config.yaml
dataset: "telescope images of galaxies (Galaxy Zoo DECaLS)"
train_examples: 22083
horizontal_flip: true
questions_per_image: 4
fusion_encoder_layers: 7
fusion_encoder_activation: "swiglu"
fusion_encoder_mlp_ratio: 2
fusion_encoder_inner_norm: false
fusion_encoder_positions: "rope"
fusion_encoder_connector: "mlp"
max_grad_norm: 1.0
lr_schedule: "linear"
weight_decay: 0.2
Rows from block 4 of the fusion encoder, named by matrix and row number. Rows with one number belong to one neuron. Each number is 128 + 32 x the weight over its row's rms, rounded and kept within 0 to 255. All counts start at 0. Numbers have three digits each. After the name is the row's rms in percent of the matrix's.
# gate: MLP gate (fusion_encoder.blocks.4.mlp.gate.weight, 256x128), inputs 0-127
# fc1: MLP up (fusion_encoder.blocks.4.mlp.fc1.weight, 256x128), inputs 0-127
# fc2: MLP down (fusion_encoder.blocks.4.mlp.fc2.weight, 128x256, transposed), outputs 0-127
gate.55 156:105068155099124115117135127063148106103126118147191072117059126126154098128132138154125158130099133091096216107130134127131115136125087179141136132064116144177181147154172167109135071166104138100136163100132080144156178100104103197116157128105140152067113124123161166124092149128157109080044068121175134080183151155142090170131152143157124110137148118096150214158116120143107130161102
fc1.55 170:108106114161113109172150123173155130136087067177066133061070153090110112145137101143154113174114135117102144121134114131094112092130127170095147029122136142103167101134086173140123096123115101121104144109190166132138119146091090059148141131151130137153113146141092167133121062115116120145132173198049124141179129165087182108143115163174108115098099093156143183085052124140182115159124
fc2.55 174:169108143162171145129167146113073095158117134125097210168113136127104124144129109129146098136171128089088129083124109135106148109141107030084168157153143147139072163111075122140128175093166126155085103088184148183152085132189095116117149102164157131165165111158109126167129112116146181139180118129115133188129171113037087062167094128133165124112134147143152125081067093108143128098145
gate.56 074:085136097145137123147100172138159129125108066125149149095146138188141103091129177138195119125139163127134118165142185172143142056096080135153149168099130145138116149092186149066164162119138144112156133155163155101148169113094136148084179141213153136098172136120181174107094144126123176166176110101083162096125146085093113185117130124122068074086068140178154137069119119093108159119137
fc1.56 070:146085126140103155187160136153076151128106157161182116156098115185079145134109180143144098182125098106137081139122118138165091177130171109160115108083139088152177143109174099131144131195177126155117085144178107156213135138146151123185153174163170116152124131127164188166099135148136121105078131163160129191143133098080104165156169094111157119142141168166124180166122143195090100160120
fc2.56 077:129168146154126122118176157079211127198100141099174124171100149153132116163091139101175073110114116099161099117127113141142117126165073115108132114133129091077161156069146108169107160162177148129158101131118135137156131080098106101115107109159040134158138178084167125145083109121088082120089111117105180151094148088125159146151088162159117192092111182123127115101198136151179176182117
gate.57 077:184090168101131097134207101168157095142092127136104104155145108095108168124151125084155090084194169141170072162208131138192175131068106116159156112139085135050068093184131101190157100102108117098114162119121132124153080158120172166135102160136136140178171153090110132134130083141131148104122109119085124105135115092127146146143147098119106155118088072086152124073124084113101133166146
fc1.57 085:134152108181070100145108125085144092116096128095130180085118095109135169119154156099118146167087183087144172114069155133097113127108181109098124171134175103170160140070127065102078168128128157169142155157177088115056184111184109152051140077140145168111123150095126125138145114125140123105183142124082140139108082123111113112093092204164062159149154144112102114085135102154111122154150
fc2.57 072:105136152115108106153116180106185122113078129073066179216109140094137172159180178080160151108132108149126090085125092114124118129166085130127116142146101088087110090120145165099111158149140160125121146063121131122107098088224148188101172120106174104145143170143151126110157095181113126109156145126167115101161104135105141104112095129055139151116157187138117107054104130089115186131100
gate.58 081:166129120166058110126169122174069150177144127147082140048086173145164168095161124106163077176127134136165081119094166130141151155184066116123178179071089162060100078129146123087127105111127104138145111168147092083162141090142087144122099110086160088122164069121171115110076105138096134103097110186073136151116136106115112110109132137145091167106117089145143163145131147135081126120090
fc1.58 084:126102094159107122182150158165140121154135107057174040083134065123141074123148129174075152098132098104141110116169150140134079140081135111161175108155151132171097103088084050163161086139108162129123107148097107109116129157156090123152123128122142149119089107060169166133117121077097098144111116133115144179099100070186133121112087133159184149122146160165141149166085055155167095094136
fc2.58 073:107144105105134108150153145127149152103136132103159110135124172048098123130124178088147106139132101202163159164125126138154144107103123128118100143139159073160120095143145143074127194125125117098085087174078188159132200173163067102113093126101156101128066155164140070142149085151131160149144141116160070147132196175097193159087159107077122083157159190098140135147137134128158190133132
gate.59 069:140103187129136159119115117123113146160138132154119122104129191131172184171109133132173180144138218130133154124111133152085106175138184181120094094167121185073140131151151167075082171075096119078096149136100134160102118162165102111152168137183102098158169127151106137147108139174175092161092095139171116075147173114149140155161099120135124136193107099130179118160219157139145135143088
fc1.59 079:108159143086058161177156109146184097104183145076100143089105127105089105070119209059157175119138127165136140112127083128133145167131174125141119111101155123092140123115135170158078139155196111167200158116119155151080162145118149156196130125123173114167139100057113130107080110122129071108137080134138138095121091095138068078138102102108157139143117139138143121174076126149130167156167
fc2.59 066:125219169120117118065128120128118154124113138047044157093148146127169132121091051113108120148135088123102073106142134115142148111117123115189165146188112194163093164102090119123126157139132133090190103168164122077109158144078169132132102171142142108136114210086103074060149136119166111101128181144127156125109177112131141158103133181111076138152097128118142080103128139146129131152135
gate.60 086:108116078123090113042102153151072082170115124071137206110139115154116140154114163165124080149123104175149151125141171073157091169153138147093071132101096153093075139072118094140151140083165137098097176122150120110170152127068131113104135170181114156107102120108131102098132153106114099175141157098125094105140141125112057143170107142114087119081179148161166166115161187151137104200124
fc1.60 078:169153169096135172157084080174169133123124120116151127105094114186167137077181200138152120172148098137136154075123084075080129048115205161158083143096116129125163123113073111145119113108080073123147154117068105086105097134114119094127112140103161158179120086149095167094106133102145132077138075089130128146148124091120162101122164138105133148081112165182129190160129131149108112069108
fc2.60 073:099101143176191172122120128160158146157147083131156137104067193118201183104128102145102126129178063093105132133096110085174161134111132115116114109101155132096116052151092180115107093121082082123177107145137168161170151132086138175154126145098159113115183184095147107164119136102130187166160093102117126159189173095113163118079113152112130154110161106094127107182153107086178101116145
gate.61 071:109122170197105144157128168062096141089099157078115078134132113195164193107128122142143121098140187146104110152147183138113097174140162152129086134128123196107071138173090124083162079127090171134169107118151147129140134147157103064101139117149131139154119059201112116131112119125101154134072137123118165104150097098150138133162121101083076092170125158191166122085075152142179144140089
fc1.61 078:092105130133117132099105087109121126095170179071175086187129094135095124089135128110181151118089123139084084119111144125153119078122101082129077137175126208113137093103100153132151109157190077123134103136177129083053113175153121080206152172117121152169148077105177143116110107045134182114145140094081173104143148157111086153129102174118120188153127148139116110098084150129125132121114
fc2.61 064:115128114169141130115119164124126120141140055133129127115176087093129158127109072127180116108131130089129150141058088062177111060087073098135140086128121126157121168100142117133170137085064163160123066143087171151153130163088101110098109202099103101159171101114172136134105084107176103087075141121159108137108150113151213175130107156091103169063163144120135102117109128090106154086147
gate.62 167:148110106144116152137066155068156122099105086197097117172079084158148100126145108072126146184160136090106161077095089175123114145131095160150127180190120146164097145164096053101129081127152115128119112102163130094183090088157137159154115075172143158152184115082115101117092179098103183179129065103145190113113153144158120097130143122098145105099162120082159123148123090093132139145146
fc1.62 173:127170118126102116152086157090075108139149101128094139166106140177130087059158084081066149162170144099056137110160134172094117141118120174153049178159134099173102164161116059132181135137126103164089102122147089170148099127170161112126143126125138106175143134055096123128088190078145179158140037120123177128115111134121109099111104125125186114126154133151152145134135099138121134165174
fc2.62 189:079135086130135093140082121109136130085171082150101111088176104088083124181087084156152127140106151156213146124155119175138097073142114155117179117107111143142143090151071140087095098147099141105135166188150146115092131133074146142107110093063180111151139146191085150105144088141110172174116107187146090154192154177106095196169119118132096097126160151102068155130140128155133124095137
gate.63 211:127080159093098105186175106120132102104148137130144145064134121085058166120092121168182150156090163126117118131143106179127110128168081108135134100139127170075127131136096106120065066218097130084104146157138140161101113071072094193074119162076114120110080090139138104177109080151137169146153124134149079138184145097117142174122144115169138124097148167123126093106157169148167172091131
fc1.63 231:126140154038108092138159101091116127105166133136144126148139072125061159127093168142143092145123147124162093174119139181112167069152154150107128101137081122098167098131113160103098135136136179106170120142139150113093192119084103122086145150089160101134103106122124097120178107183070192095175161163164120139159195105174123126181078115179177187137103121099144083125165151188136082138120
fc2.63 262:146101113178151114137111102139171121146109142089082112109174174086137100122098108092136150119206075150096143137100138101130096195117163165171134095088107149141116139111169127084129130106129123153044142160129139078159137143138120087136118123167111126107183165176134159113125119019082107138119162097081166129092077139137139179104198195106077104142142124121087172155068162111133152128096
gate.64 084:162151127123188112110074102119096148139095103125134147169062164180124143126099081142079158170146123102157098193176114056163152217148125150122132151088155118065160102101103177136084088075183089115125130112155159163147124147124145097100121170122131144140186170148176121156133132124157112162120176126116139174132106098107162191074097115116116154034152120103139132121139084123115097104134
fc1.64 090:101101124148153160067153162126166147153140120125136089099180088081162185104084115133143094137114108176117077090101160116099096165162083105134166172115096130074169138164143087169112143106116066127082148084126113064126183089164144135085129169099163123136107101078147133083095118175084078088142150137112118124068145093159083088084077136110140179140168073143185113154098168134112131111133
fc2.64 076:190102111104182105114130137183181106141081116149113098186139109088172133133105106215141149119143079088178131118121153113162141117119112090113097131148143134146130103165123152131102143142078116140199105141119116146113138160062116117140111097124181074109148195098131190131160179099135113164128177143126118124148145116120156100168176128094197159094110127152144052143221142117114138201154
gate.65 077:126174073110146188138076133103157119157109200083127129112156130130137103127151117140117138155070203089121173169136155149117176102102158105138055124179117135165108089100172156137100083101170153166082121171163073135147149083085127129148172173127131108187110182137096105126112093091118059146111156070168136083130126170168101103143126152111104180107114117123128157136121168103190076123110
fc1.65 076:097146091099110105122150118189128136118098115089159117128083119185101108154126103136141137111185144151142123079055160161114173121103124187087135152175113143117142156115127163071042098140121133144125083114071121164169142178096145065126109140122125117196095142159108073091080111136124119154103132147181101082145105194094137149162144134106069138131106169112183099131147179086144106190071
fc2.65 067:131157090153134177206162136138097112114080179140129124119117214151138145103140068106141086104120135099053098061128127152171176164170151142153120137151104180140140161161116131095156123197135160163143130113143155146085116142184177166140152102130078070097159092154120181153170187100116192095104100188101131161144112154171116139117115131165165094162135187118138137113137139098144135151152
gate.66 073:121145160171146172147083164159110135155134146110166088150163103162160133137097150167168171131133154126123161141152091117090180164156096153104188170120091139093158131086194133111115129067153097178180158076129147105144145112074125196161161119148119126138132172133046166136084067161127161182159105105153124065102089121091185130163106113137097109154119126111154099165103131163118053154106
fc1.66 080:092131118121137101053183091122128113115111084154164153100083103123168085111168106136128120148166097156117123195094103122175065188101093130190158166163146081165167152142140146143129154082161140090156175092125100149148143102178078168127169100106100177109155129137078056101108096149103091154173159164109126090160152093133129138120106092136109150116078089182097118118147177117184141103173
fc2.66 066:120174122133153149209137135168184137126103181145087103101155085118126142100101090118177115177119180089074117099123145126119120110168121172154051148112178153144154101130108143063161115092159107107124090177136130201094169172134096168150169157085079066132135158154139132118106130155140185102148115127139182144072113155172072139137106138078096120163160156134073163113112085122155117117091
gate.67 071:131091172130096162092126096127114151139143112100159051107136101162103159112101158105120150094207109157085138097203095185126120183134080123162129126151117161117087165166098136099092204100128152141135158157151136095156161166094151116135184138155114129130094141077181117080162108114098100183156132090095125132133138143057175158154073132102146155147109092096114145185154190120197139144113
fc1.67 072:113141124076174091129131153132085115145159119125055111095185108089137184132104114167098094171092147118114174057074125117178165092126172110091111189151104087089143167104087108152136095120186104111099157091154124129104154132111161091120104130100150073131113109189171097107167123140085157126152097102098147114160085123148122122102169145206164100080150138107072129084163137062178125132123
fc2.67 074:137121154138123145163099172100115161063135120104090114116089190088116141164085133145166094109147061139138037127043125149068173142110079180112115103086129171175145127144138139071151123083144157098144130108134113146112148171129173156105093088162159109085105101093083189128102092116147121109133129141147114100078127085122123167109146078158120126146140176121139096112146129158103056047159
gate.68 286:191052121136169196099146131147125079143122089159094063105074096093091148142139151154125106143107197135167178105129103145117146079166102145089190129148081125156154131182131160088097108149112110098118107133152082175117113106099062175145120115132137115143115103149130117117146126087148123123155129145099163149192157132082088136120082173174106107068103089118128203136066125168161148104166
fc1.68 245:105134125068104138111157169129084093088152145143132156170175105153150138095162163113100063198138146160188091141166084147060163132127169136066104112128121058156084156145107125152153187099165163140185068100125087133112146165154130118098156133136140080156155127086153124131176154167134169073111140099151086120116172132161170102132057085149152144119085114112151124105119061145160124158148
fc2.68 248:090153146149094061147131108132160197149139161089161119115150171126135122124093122125140156080124064108090088164088164111183092157094136182195092118094168156123176087105176146141144103133113140123102184179114139079128135094111163117110111142103122186068082155120111134140102157103088070119092128111099128132077063105139121193108206145121159132170134161125110129175181161120075138129112
gate.69 075:176170125104090163131180147073147135147096135131105119162129099137063033191108112110108156082136203124116125149181148102145130111159158096178095163163163127141099106150168179153178133153095137123083156151145110103116164172156088131093144149151158102184157169162150143129097142114174164170091100126073085148168134156167151155162140116136163150143164088161088143172109103147161180124083
fc1.69 086:102093128078121106069136085148167129088163075121194093063133174134130131176131130095137155071130087090081163086172094087083115163107141095171177129153131093092122086129092105136202151181141172075114150137155130123149071127127085173073100102151142090151125113136144144095160124127101130132136167125133130107158118193116102074095101134140154120114145152110164102225151096128154153117091
fc2.69 068:110089078114149164171069137174114104126105098184139151112129182132147089083095131134170142202153111138152154183176103163135136114119128143150134141131147144108134063124131114108160159117098076080174136143126139166123139073131126150107109126132128043124150071160116121150173080115157067108161154125150125047113134178098086063190123168139160129113119119079120107161126131100184174059121
gate.70 075:170117156156186100176138151176087124117120127121094084116137148134109155103126170090164130105128158154146084108105094114184122098162175123142142165143159153097084116134100158099144142115141100095156090161158164141137105162137170081130082151120084131109121057099150120142107157040119164195156163095101084082173157121143131172088160123050143137107131189125199108120071163186103143174140
fc1.70 063:130134072110157085127183115136134134075160122192121153146130133066144059115114111155141122078096172077137081120183170154068125150185107140119100145114122160148129142120087145082117097129154137188104123140095168197121119155104110154165109156124162097169131155194132098073141104196085106154143159075136074079110165130115115083148173065128135118122179079117129106124154151135123193142125
fc2.70 066:141127137115138113179090136127180096120170163110118075097074101074108135154181150145124126159069102145141192133112139119111096112158071142142096080130162099081062155146160117102172127107132172162091192106095089109157096156101126048105171123162125179101100101149110098099151129134130081104120121121129130168185050144188121189163133074173098176149134116158168156127159122155125111126110
gate.71 071:150140134189180066095082111141158092118107136088101137110089145128107119134098082156091108120123160093175075142104178133141118099153136049100039139159128123164055133134099148116052096155113083088088152138092151104175114150135092118125148122117126143089138144120097117168129134150142162148110121071098184103149077182125158130087084118064107141156100088112174147198120113129148184136116
fc1.71 080:070166115142168165127097131106102127083163137078092108141115147095131125130128157167114148129070122085176136135110136172104117195121159153085143087128175145160107148150158175064110133130141156133108117079226132124062147090106139037118124151101147115091114151104105093176110084144178090124091109111131109144130143133187151130162114145082125063173081163122178137080127171103147143078160
fc2.71 077:085170095099136126094136139113128116082042131163066154076147113151141104107098126120155130112137047133094113127137073075159170104106173086185146124081178095090105134096124129146103088130131139112141100102163109058179166137152067122129106120095176187107130104110097115156112186150141184146084156133155102132178150176122139155127149182123098186108116076075130175112118133172126153116121
gate.72 075:121109175136160171079104106091078149136104113135168153159201086082194170090109084196113085120139088072166163148128103129128177127139169133116115175094150145171139105107153103126162096140178164094121161128150126128139118154127082134137097089106128137161114141110172193142112204138103151175085148171145131136088101092109095139121166103151115114054172116108211157147167102105093118150098
fc1.72 078:133108147151140155160179146187171100140103198113152178148147149156177125125154069154139161142092128132116111117110060090197177064171096133094136099161067127111153094138096174121191124132094190124097147095120133101118088099143122148136144102149096137179157180146145189067093135069137115142118107138166126129151137110195114110135156128167184093109116111103178106067114127099100089098136
fc2.72 071:123125133122163153202142126108063128136162128073069165095158145143082076158114140097094129111113113127173062142107107108104113165145125176081090138122094152088096164098177104135164176097098084067098128135159124184094211151097105080104063158119147140113094140087098163159124118146113134122130136123114069158161146177079140148126162104062152159096132138184147148155120176150158146090120
gate.73 082:167104166134172117160154043123131115136124119127094109083080120165178155116128161103200184130107140065150130103131125088142136169116162148093171162113126091077104138107086110140109123144157172148149138154129081122158125135096189190098134061143132100131128138147172143111155169165136111127132098065105115151135166158093190114112106121082139177134180180076185168068101165166140165110162
fc1.73 080:078132157122131175115120191087126117160122162070072143091124067105116123122093117113169184079123170190158174112103115158136169103082153100139136174192161106129145166092099126063166175092116163183112122163127135105138127131138080158079169086164148141167145125161064136067085173137138101142153098092125137107197140136180140148117134132152101080114159170105144109142162081090133111144114
fc2.73 087:129146136120068138174095173140097129155180163149097126142102109106193078157068139181127112122134049148115143092168171065123150159076124126141146167147183107170110080152112151150154157131122112097105116159169110173134152125127095131146116139169148092165104118134114142145081157185151093092122157164115104152172138158073150150113161145078087106099103229114116198138112177127157153102088
gate.74 075:104148135120111193064135099091126100098129101094164095070151112145169102121089112114182152081126143098159119098112073133149173131145138161171141127081126119097070084116072117159163118113085157167108126085170180117115103094131198084122172172139129150164168155156197198165159089108088087077155079093110125142121146098151128153114123143102115115094146145129180188172165129083152126148117
fc1.74 084:083119157139111156048138077087115168099113114081159149132170095153078152151176135142179111132099144057165114172185131111129149114119094194122139126106108133200110097101082110133135148180132130170061195098108147150127147084122087118110129090171106089148120113157136167134061127140125165090169141158145134077077067124142116147122160112092092122081071122131144110136167101128180088151114
fc2.74 075:138166148165114151112114187102152086091141157119209100214151090128097100107104075159161135143146107120117150118095131119171143135132116063084141189071093126136102068121130151152102134155187154080084128186165168081154099152124167105123138116096118148148172136130169071154122101106070125134149159143085135127125118115175065095175089137174115141104176162130121185175134169107116136130088
gate.75 144:174144109127159127118135147119118059095139129150160105141138131162127066067151146123131117160168176138108173115177144148086086167036105140142098145151120134215130162101126107064162160120110157140112104108100071125126129115102074150129126124156088124092167204150146224112091155158160142109081101119168141092149092116154145155108149128140114040158122107111109176172121092098121170149129
fc1.75 138:111129123148082085150087149125135180165052108147127120136080121131130138142127047088137116151143079155133087081073075182135103098171167075161072084108163171132153154143125080136120094158107080169152147135176224159123108121179097104136113113147096143162128082080104094146152120111085080129143153144114113172167133125097150092134137102086131183125127117116113058161157113123147074133149
fc2.75 156:172174124141114095109103144092152099116084125108188114186085095140141123121134139131127141119120132100167147131118140162203118040172116129131126210134132135124106100127121134200137122130093111131195117115217137105103073108130080147158136110175176105136066094114122136140115112195082139147117096112080130183167177151100041103123084147130160144120114143139110061099172138136160143152133
gate.76 070:128099130152127135100132107092070092138115065138143177102132181086154126066136224120105172129077100138146056139068178084110148163130133150151124104098116143138189119118105107110115152079049106124125161090165124176105100102155099090096099110137161140113177168134090091116137151136114076097168089128109097136174161142203153173109133099102121078093136127148129121098118127101175082092115
fc1.76 075:131163171101096148098118165200129130104192145088163087172121172115113164134103137114116118084084154167129151133165157107129114127117129131124142126086133082142154098080145103124141113156132156114114089050222126079171161105066108060171177110111127109174154131136146143178088105134144117153119168192129110137099194130077126139083120175148119151108149171182133087107123170072150106119177
fc2.76 068:147115090086153137090147132189106150120074126129073124135108115142130125116157120152166195120069160104118085155068108096149073103160151199116086134150078137103118120114142142111122123112180135115074168105088100105153081161066118059099106077145076093140084137116053148167148056121072124105170123113152175115105163143122075130183154105146092156119132168083171120120107111147143155126123
gate.77 079:094146163084081160159117117061095096077160129127093129186104152124047102144149115118173164080121110205139105099170126096157123165112101074108158104142161109115113109158158168136080179126126140153173121151072126100082132128085143169102089086182093150147138133132142091090122163144135112134141097126073178123146126188154105124099116155111176164161142070162096108169106167142184166152085
fc1.77 073:116128106157075140148084169084120138122145167108133109129124152121109136129071160131093140086148111126171067116147132109121111164179089127106171081110109087141110084114146173098104080175110136111079127151149107088142097084164149095110112161162108132158142109155160152165151146169145072119167066119132085126104171152161060067172193125130073162110107090127154160056145131099067083181187
fc2.77 065:116177089122122089172091121098118115082163130119122140131102123105100078118171157122118086166123127117126189132186136089109121084198179124158084119110112110094085116068154136082097148098127138147186073144173138142168194124112123112125074136056133144106071193171167125154065126158170129099116148112138107109136185146130137122146107140045115108156072079088109181104106090117118109147131
gate.78 076:111144110142116131116186133169134157131096098113137095143098069142090120123128148158153168131125104149147135159128156163183133136132086176170091137099168086101166113090115113163086137127176068099187160103187107120131174098132152129140109168122096105194228134113142154157096139104171125081087194070111129135172144168100131141142081152067130085157096158151133131100179154079187160169120
fc1.78 080:134146141135176092107112132159146174128189129157059125161098134051127084170133112135083131158062120096145140170128204169117117182138151072076103108104142150169182131070164145116073118082192108101120143136074157082079106092140112143143136129159138155085138138112111117142146096142170195165162129051128095090121125171142131175127087145119151146128140140113090124085123083096148156103147
fc2.78 062:149155116102089114125128106158066072142161134157115137158114136153148141144173132113096105109114188172102107109083144118121115145200129105163076127144064174172110167100158109145128085136089154104142090079176084123143143109117120126133133079036137104117168100137093191167188122135061095133148062133093179084137130137086141119143153152169099160171127145210120102146187141119129100146100
gate.79 078:125107070087152171084103141096128128123095155095115091147171094157114167173135145164059081133170184074113158088105172151084143113085140136125138105153190118120135180173183140160137083130132144083090127135094182131169145127103166156105152146142095122184104076167151147138119102087093069093136082131182094104163102111111107083135163141128129181140152075143118189128185167106126103155098
fc1.79 087:169078117135037145106160114107130204126135120142078096085156182105126096101145128063104174122132149178093062132142169153113134155088119122132086172061118167182149170171068088173105100141152146086152098110078122120082184128157126088171105131139154156121160069100126116139116134131098121128142162130063101135124105109090135155117076100150159130141097182147090178091146146131106130149110
fc2.79 070:125101156155085123104131123102160084183123080092105127152165153129087114107135068089130168128144107106142058093208151109155110149140067129131086132114095135123074105085181129180101161145155120164182137126133023152112145165098175143139101126149066134128146084081139161104150143161135083106120160147099144081158094167090114079082089113111135117159097155165178126092177126112124100161103
gate.80 067:112133167094079121146081152100120156066120130124154157163186092141106111105105156171144118166116105198104109118103138087156147142137112130093125138100105166162106161070211152125108090076170164089154104156181068120073114088150121102114118108202104104117133203108136100124161129123129117101176137050127165136115135132115169156161135128172077073128126129093134104169168084081155081147154
fc1.80 079:144181104100121123163147167194158155111132146134155147168171141163191177135175105125159125101104184139118117112119180129114162125131170108082125143118121134135206105122161179159149125088145161131162103180051114111136067083084057145132095119119154157134157175134164083142080133131107106144159127106153148141099132189135074102087134078112143116055105125135121183192153087094130083103149
fc2.80 068:176165095160111100200083170104110107087113127110133174152106172170101133148126103139130086111111138163114140166139141169184098151104132051115129139151114116150135137118153168132151122157111099110177093111171115197136141115124097125133111130176189060142132084108123189141155176134125113124112139102189109107086143099115224125127117152145042113119166123148106133169104076100171134065068
gate.81 072:103127093182120100090157144143111174118167091110137106145118123193139146067107158173122160147098156129110116100168155119106125115197123100161134168106123185106130145136179106062177125106124104076073153131176112158174136106150083091102108162135068106081188137161150165110044139145113148090050148150155115129075151156136066122140115103066118113131119169141145131133087099145178143129075
fc1.81 078:106121119133174163110153133146113107148125127069141136087130136158101153135117093095148148165158133131153142160128106144153186072171138176201158067079090133167101116087146105144126076101134091157093129158102111139128126143102081167125118114098071149150104063149088199081144150069165102149088155087145162113158081141130165096166098138103173144144108091141182177196200172154119137137169
fc2.81 073:170202097131214112090142179165097100091110149177126135116142103118099124126133133074074174106098106168161130103061111106098109097186118058109152143153116161122092139119055092087146156152080074154152142085097088073127136166159156123128142189120118166090145140069126196172184136141160111123150091136124141125145145148109117119154155153122084187115122085173142108089115146113117130121113
gate.82 076:146099119117096095122129141137163138105150105069083164121148163142109159057121150100192107131198190110100087083123111111099156087133101157178186170146130080135137078096086094141084095115129130100194082142133151139181170153190192095129140088161111131102161137125104165149146127112149125095079157178101089102084099126110135163184083075149120106144102116094169158121116172154135155136171
fc1.82 078:169071116145130085120103184079158173170175119122099155108121068185084133129120212183137075116077084093125113151088172162146154150117166173168108111177156135117129179129102073151073145120144068140146075129060142128132153169160100126124148101089105162107133189131076153082126093118122107115071110140158107165126123154140093122134097138169141129157123079146103143117113125147161074092154
fc2.82 075:077117106159139160158115110115144049093101165104142102124120108137109080116051105165114126138092141177100190131181191129137160143213132080153095111136180122133103184158094129161150063124077104137079094111127133141146112128118195148149138141085191130168078089129100167145158093128137090135073130090062157133124141169134129119082102148152184102112122150115151175135167115113132143166104
gate.83 076:132171105142121123169135103105105158142146110096121129114111121082128073135090178077097086124118167076125171113111094128124150136119101152172103137153114139132089177114110114096123106140114096128120159172078179144085156150159119131076161124117166104098130160142185082168140101087153099113157118054103107125173122157199058111134126104130066194155177088198095116081087163175176153176166
fc1.83 082:131111141173104153087148167060065150143119128172127117112104143094132108130113166135151143087090105098101137192164169094104169154101103168131157132108143169105103081149088166166120155151101072112149146118141189128094095086167132094155110175116189085170113172096157105106155128095131145195111188109139118092180131180188136115127111106114102153173127113050136073167098185078123125146129
fc2.83 068:124097135170117135186157173174150086095164144103182141190096131115164146111101144109120129149077084136171101121041063160155136090150147130136154097121130152103121122165168176122116142075131128146124115083122107160157164099146122074160121140098172142107114143120111080133095116159127089127124116151135074179105147183202163110110110150075082088100119189131077124100120148139100062212117
gate.84 070:121140156110053157116163084144100107090140082151088163194138181131101116112132164116143153120109084126079093085156108115133135112114123100109203117119077178052152206099110101091144121146116126114158143156136118105061148118119192111149108104143139063107136159127110142191144105117085144054126142103116114075091109099077119142129099122129068076073166144163172121098126117122071142116106
fc1.84 084:099130066124149160133132085123164163085110089111103164180189106127097075093092133145143129198126140098159119107162142162144184147092114180154071135083117148126068184143140138127080153146177169115101107173187160116108128179145145141067088175139142118157138166076182153146171186112112124133070110120163124136137147164152115152156085096176159119119141086172187134132131148076094142136130
fc2.84 070:194083129186170125192132105167139138123117131157157177094069150127157169155177145069107143142125129063146121185107088130097128104121156094165166134158093127139115140181151112119149120126137133155159140122123153088153146127098117203174137138135166126113148182150123034096169180170125073125127134195203114176118091121137081154101114106130110138106103103142125101135093101158178174092095
gate.85 082:149144118154073101197128084170118082090184104133098184128142178125134106146123072112124194123117183090114141120133203110177153148109060117104141150082083117149170079084173114164131164129096154124159138155130103128160081101157115146098134123112189140075125114153125142158141187128174099118130199153105172114130097099131141108146101121105139134139140124052122173083150080172096171170144
fc1.85 084:094129072153137147133109128159108149160117146142143090158129101148065085119163089178114100099149182115138137159103080184154149128144095146167075093109131119193166133149146165078112148153132137092147095081126118197119052100105133094143115128184154162152133149144173137137084172158162122160119171082059187079153131176103198159144161133103106148133122084168153092183156150126141149176114
fc2.85 083:075123129191118131174115149083109114074146120156112133127108100119133102132142084097099142087172088119102114164165158102153103102124159073117207155145161129174114116132073085113067125080122149089112160159174131202142143105113152137150103093110147117110111110110120176114173152068235146090135102129145137133168139160166136086194144129118088143147105154196098169074103117122079158140147
gate.86 079:118130133069124114120077150109165167106165080054141153188129140116162063120129094123104191167108194116131152197103164158048145102131152138162118138063094122146105100083178124086126164180158180128122143115158170081108180163104105166166121136153161169142111114139105091158095152119159103131132126080123099157074081082101142133108099100118081099105155130079124110164150087133161136117141
fc1.86 075:126154101104079082125098100157106114079089137089084114080169089191145103207096102085129126115123135136094152077082155089101161172082089191126155127114094086130077137114082129156130132173153165087083096097139169125071096102184106107123119100132130163079163128109111115125155178110069110075158151098076090121146155152094107151110096125091116159106144085113113086109170093137158166099100
fc2.86 069:077139180081162064132108079102108112135125141129123131072105144088123105116178134107110062117128149120111146144167089104106142154119100077063157158111110119163079153112080143103103104170187086153133128083178072093148120070209124122151130131154082121111068169113148136139065097143169116138137173127129112154169100089144169127056165189105151158136158087136144175130097135141134091097152
gate.87 079:191130093103172072111098116169149155109162090113116143098052105114090143105087127140180104091094183109171163108116120162092140101151096082112083125134132094137103121129083136084192122183145081158096170087142142164084153099162146115102161122177174101163105103122129182114167175178130105173074069081108134106112121151100130100121164110145077110127119148114140115067109085080103188134125
fc1.87 085:105114172132129086094182067154150123157184123104066220077142130103099158158108094128076123096100113134110137130199116170136089119104125133158139075118151112125154137152134111123076168105126121147156133153154084195146128128145095207155103113106174125111110111090120095127073098179118103172156115129181225110180128118136134106115139111155171141107086147136135196115126113105069100161128
fc2.87 077:127124149097167107076155089109147049098121128114112067148154137126121157159157160128131164106129078117065164122151104071167093194150125064092143151140135093153118100138167127107151118155130147162066100165053131165169048081139094124109126158071119155136125129077146136114144119097174078171078132144128128189159148142146123078178129126142113164160118183095105087091068124100141152128147
gate.88 075:113072135144136097141165164139087110092117077131109077166133139112130131173169103198093159102111209129110132114148128131101151153166106098088087156131096120121181070148127137147159093111127124147135152118124166118075085113164169087143100111118102146065210115195117149155162150142097116097152125106069077100067163133129068126103145119116083157098129192140139119120185140058161150102086
fc1.88 073:145158095098114140101078162112181124169127174110079093138092096176123141108139063144164159153112154066075136158135090102111131129066153135148223073130144158117170115118142101135141145056164177062161113087139134165149103134141115125133161125087110139090140095173141155074117069106077167152083175117098167184111124127141087137103132090108180118153129101160125161114147157178150123127171
fc2.88 065:112136131143086124109168089158047092129135135158145173096095081128162122173176112121097175120100147138162154141148124178129104139143148056148065137085139107087092072143132156076078127181140158091113151141094182114120091164146131128154109104045103133097145192120119147181161101137193129152157133108064162133114132111147139130214162148135132121166093139166158141098114144096171120073097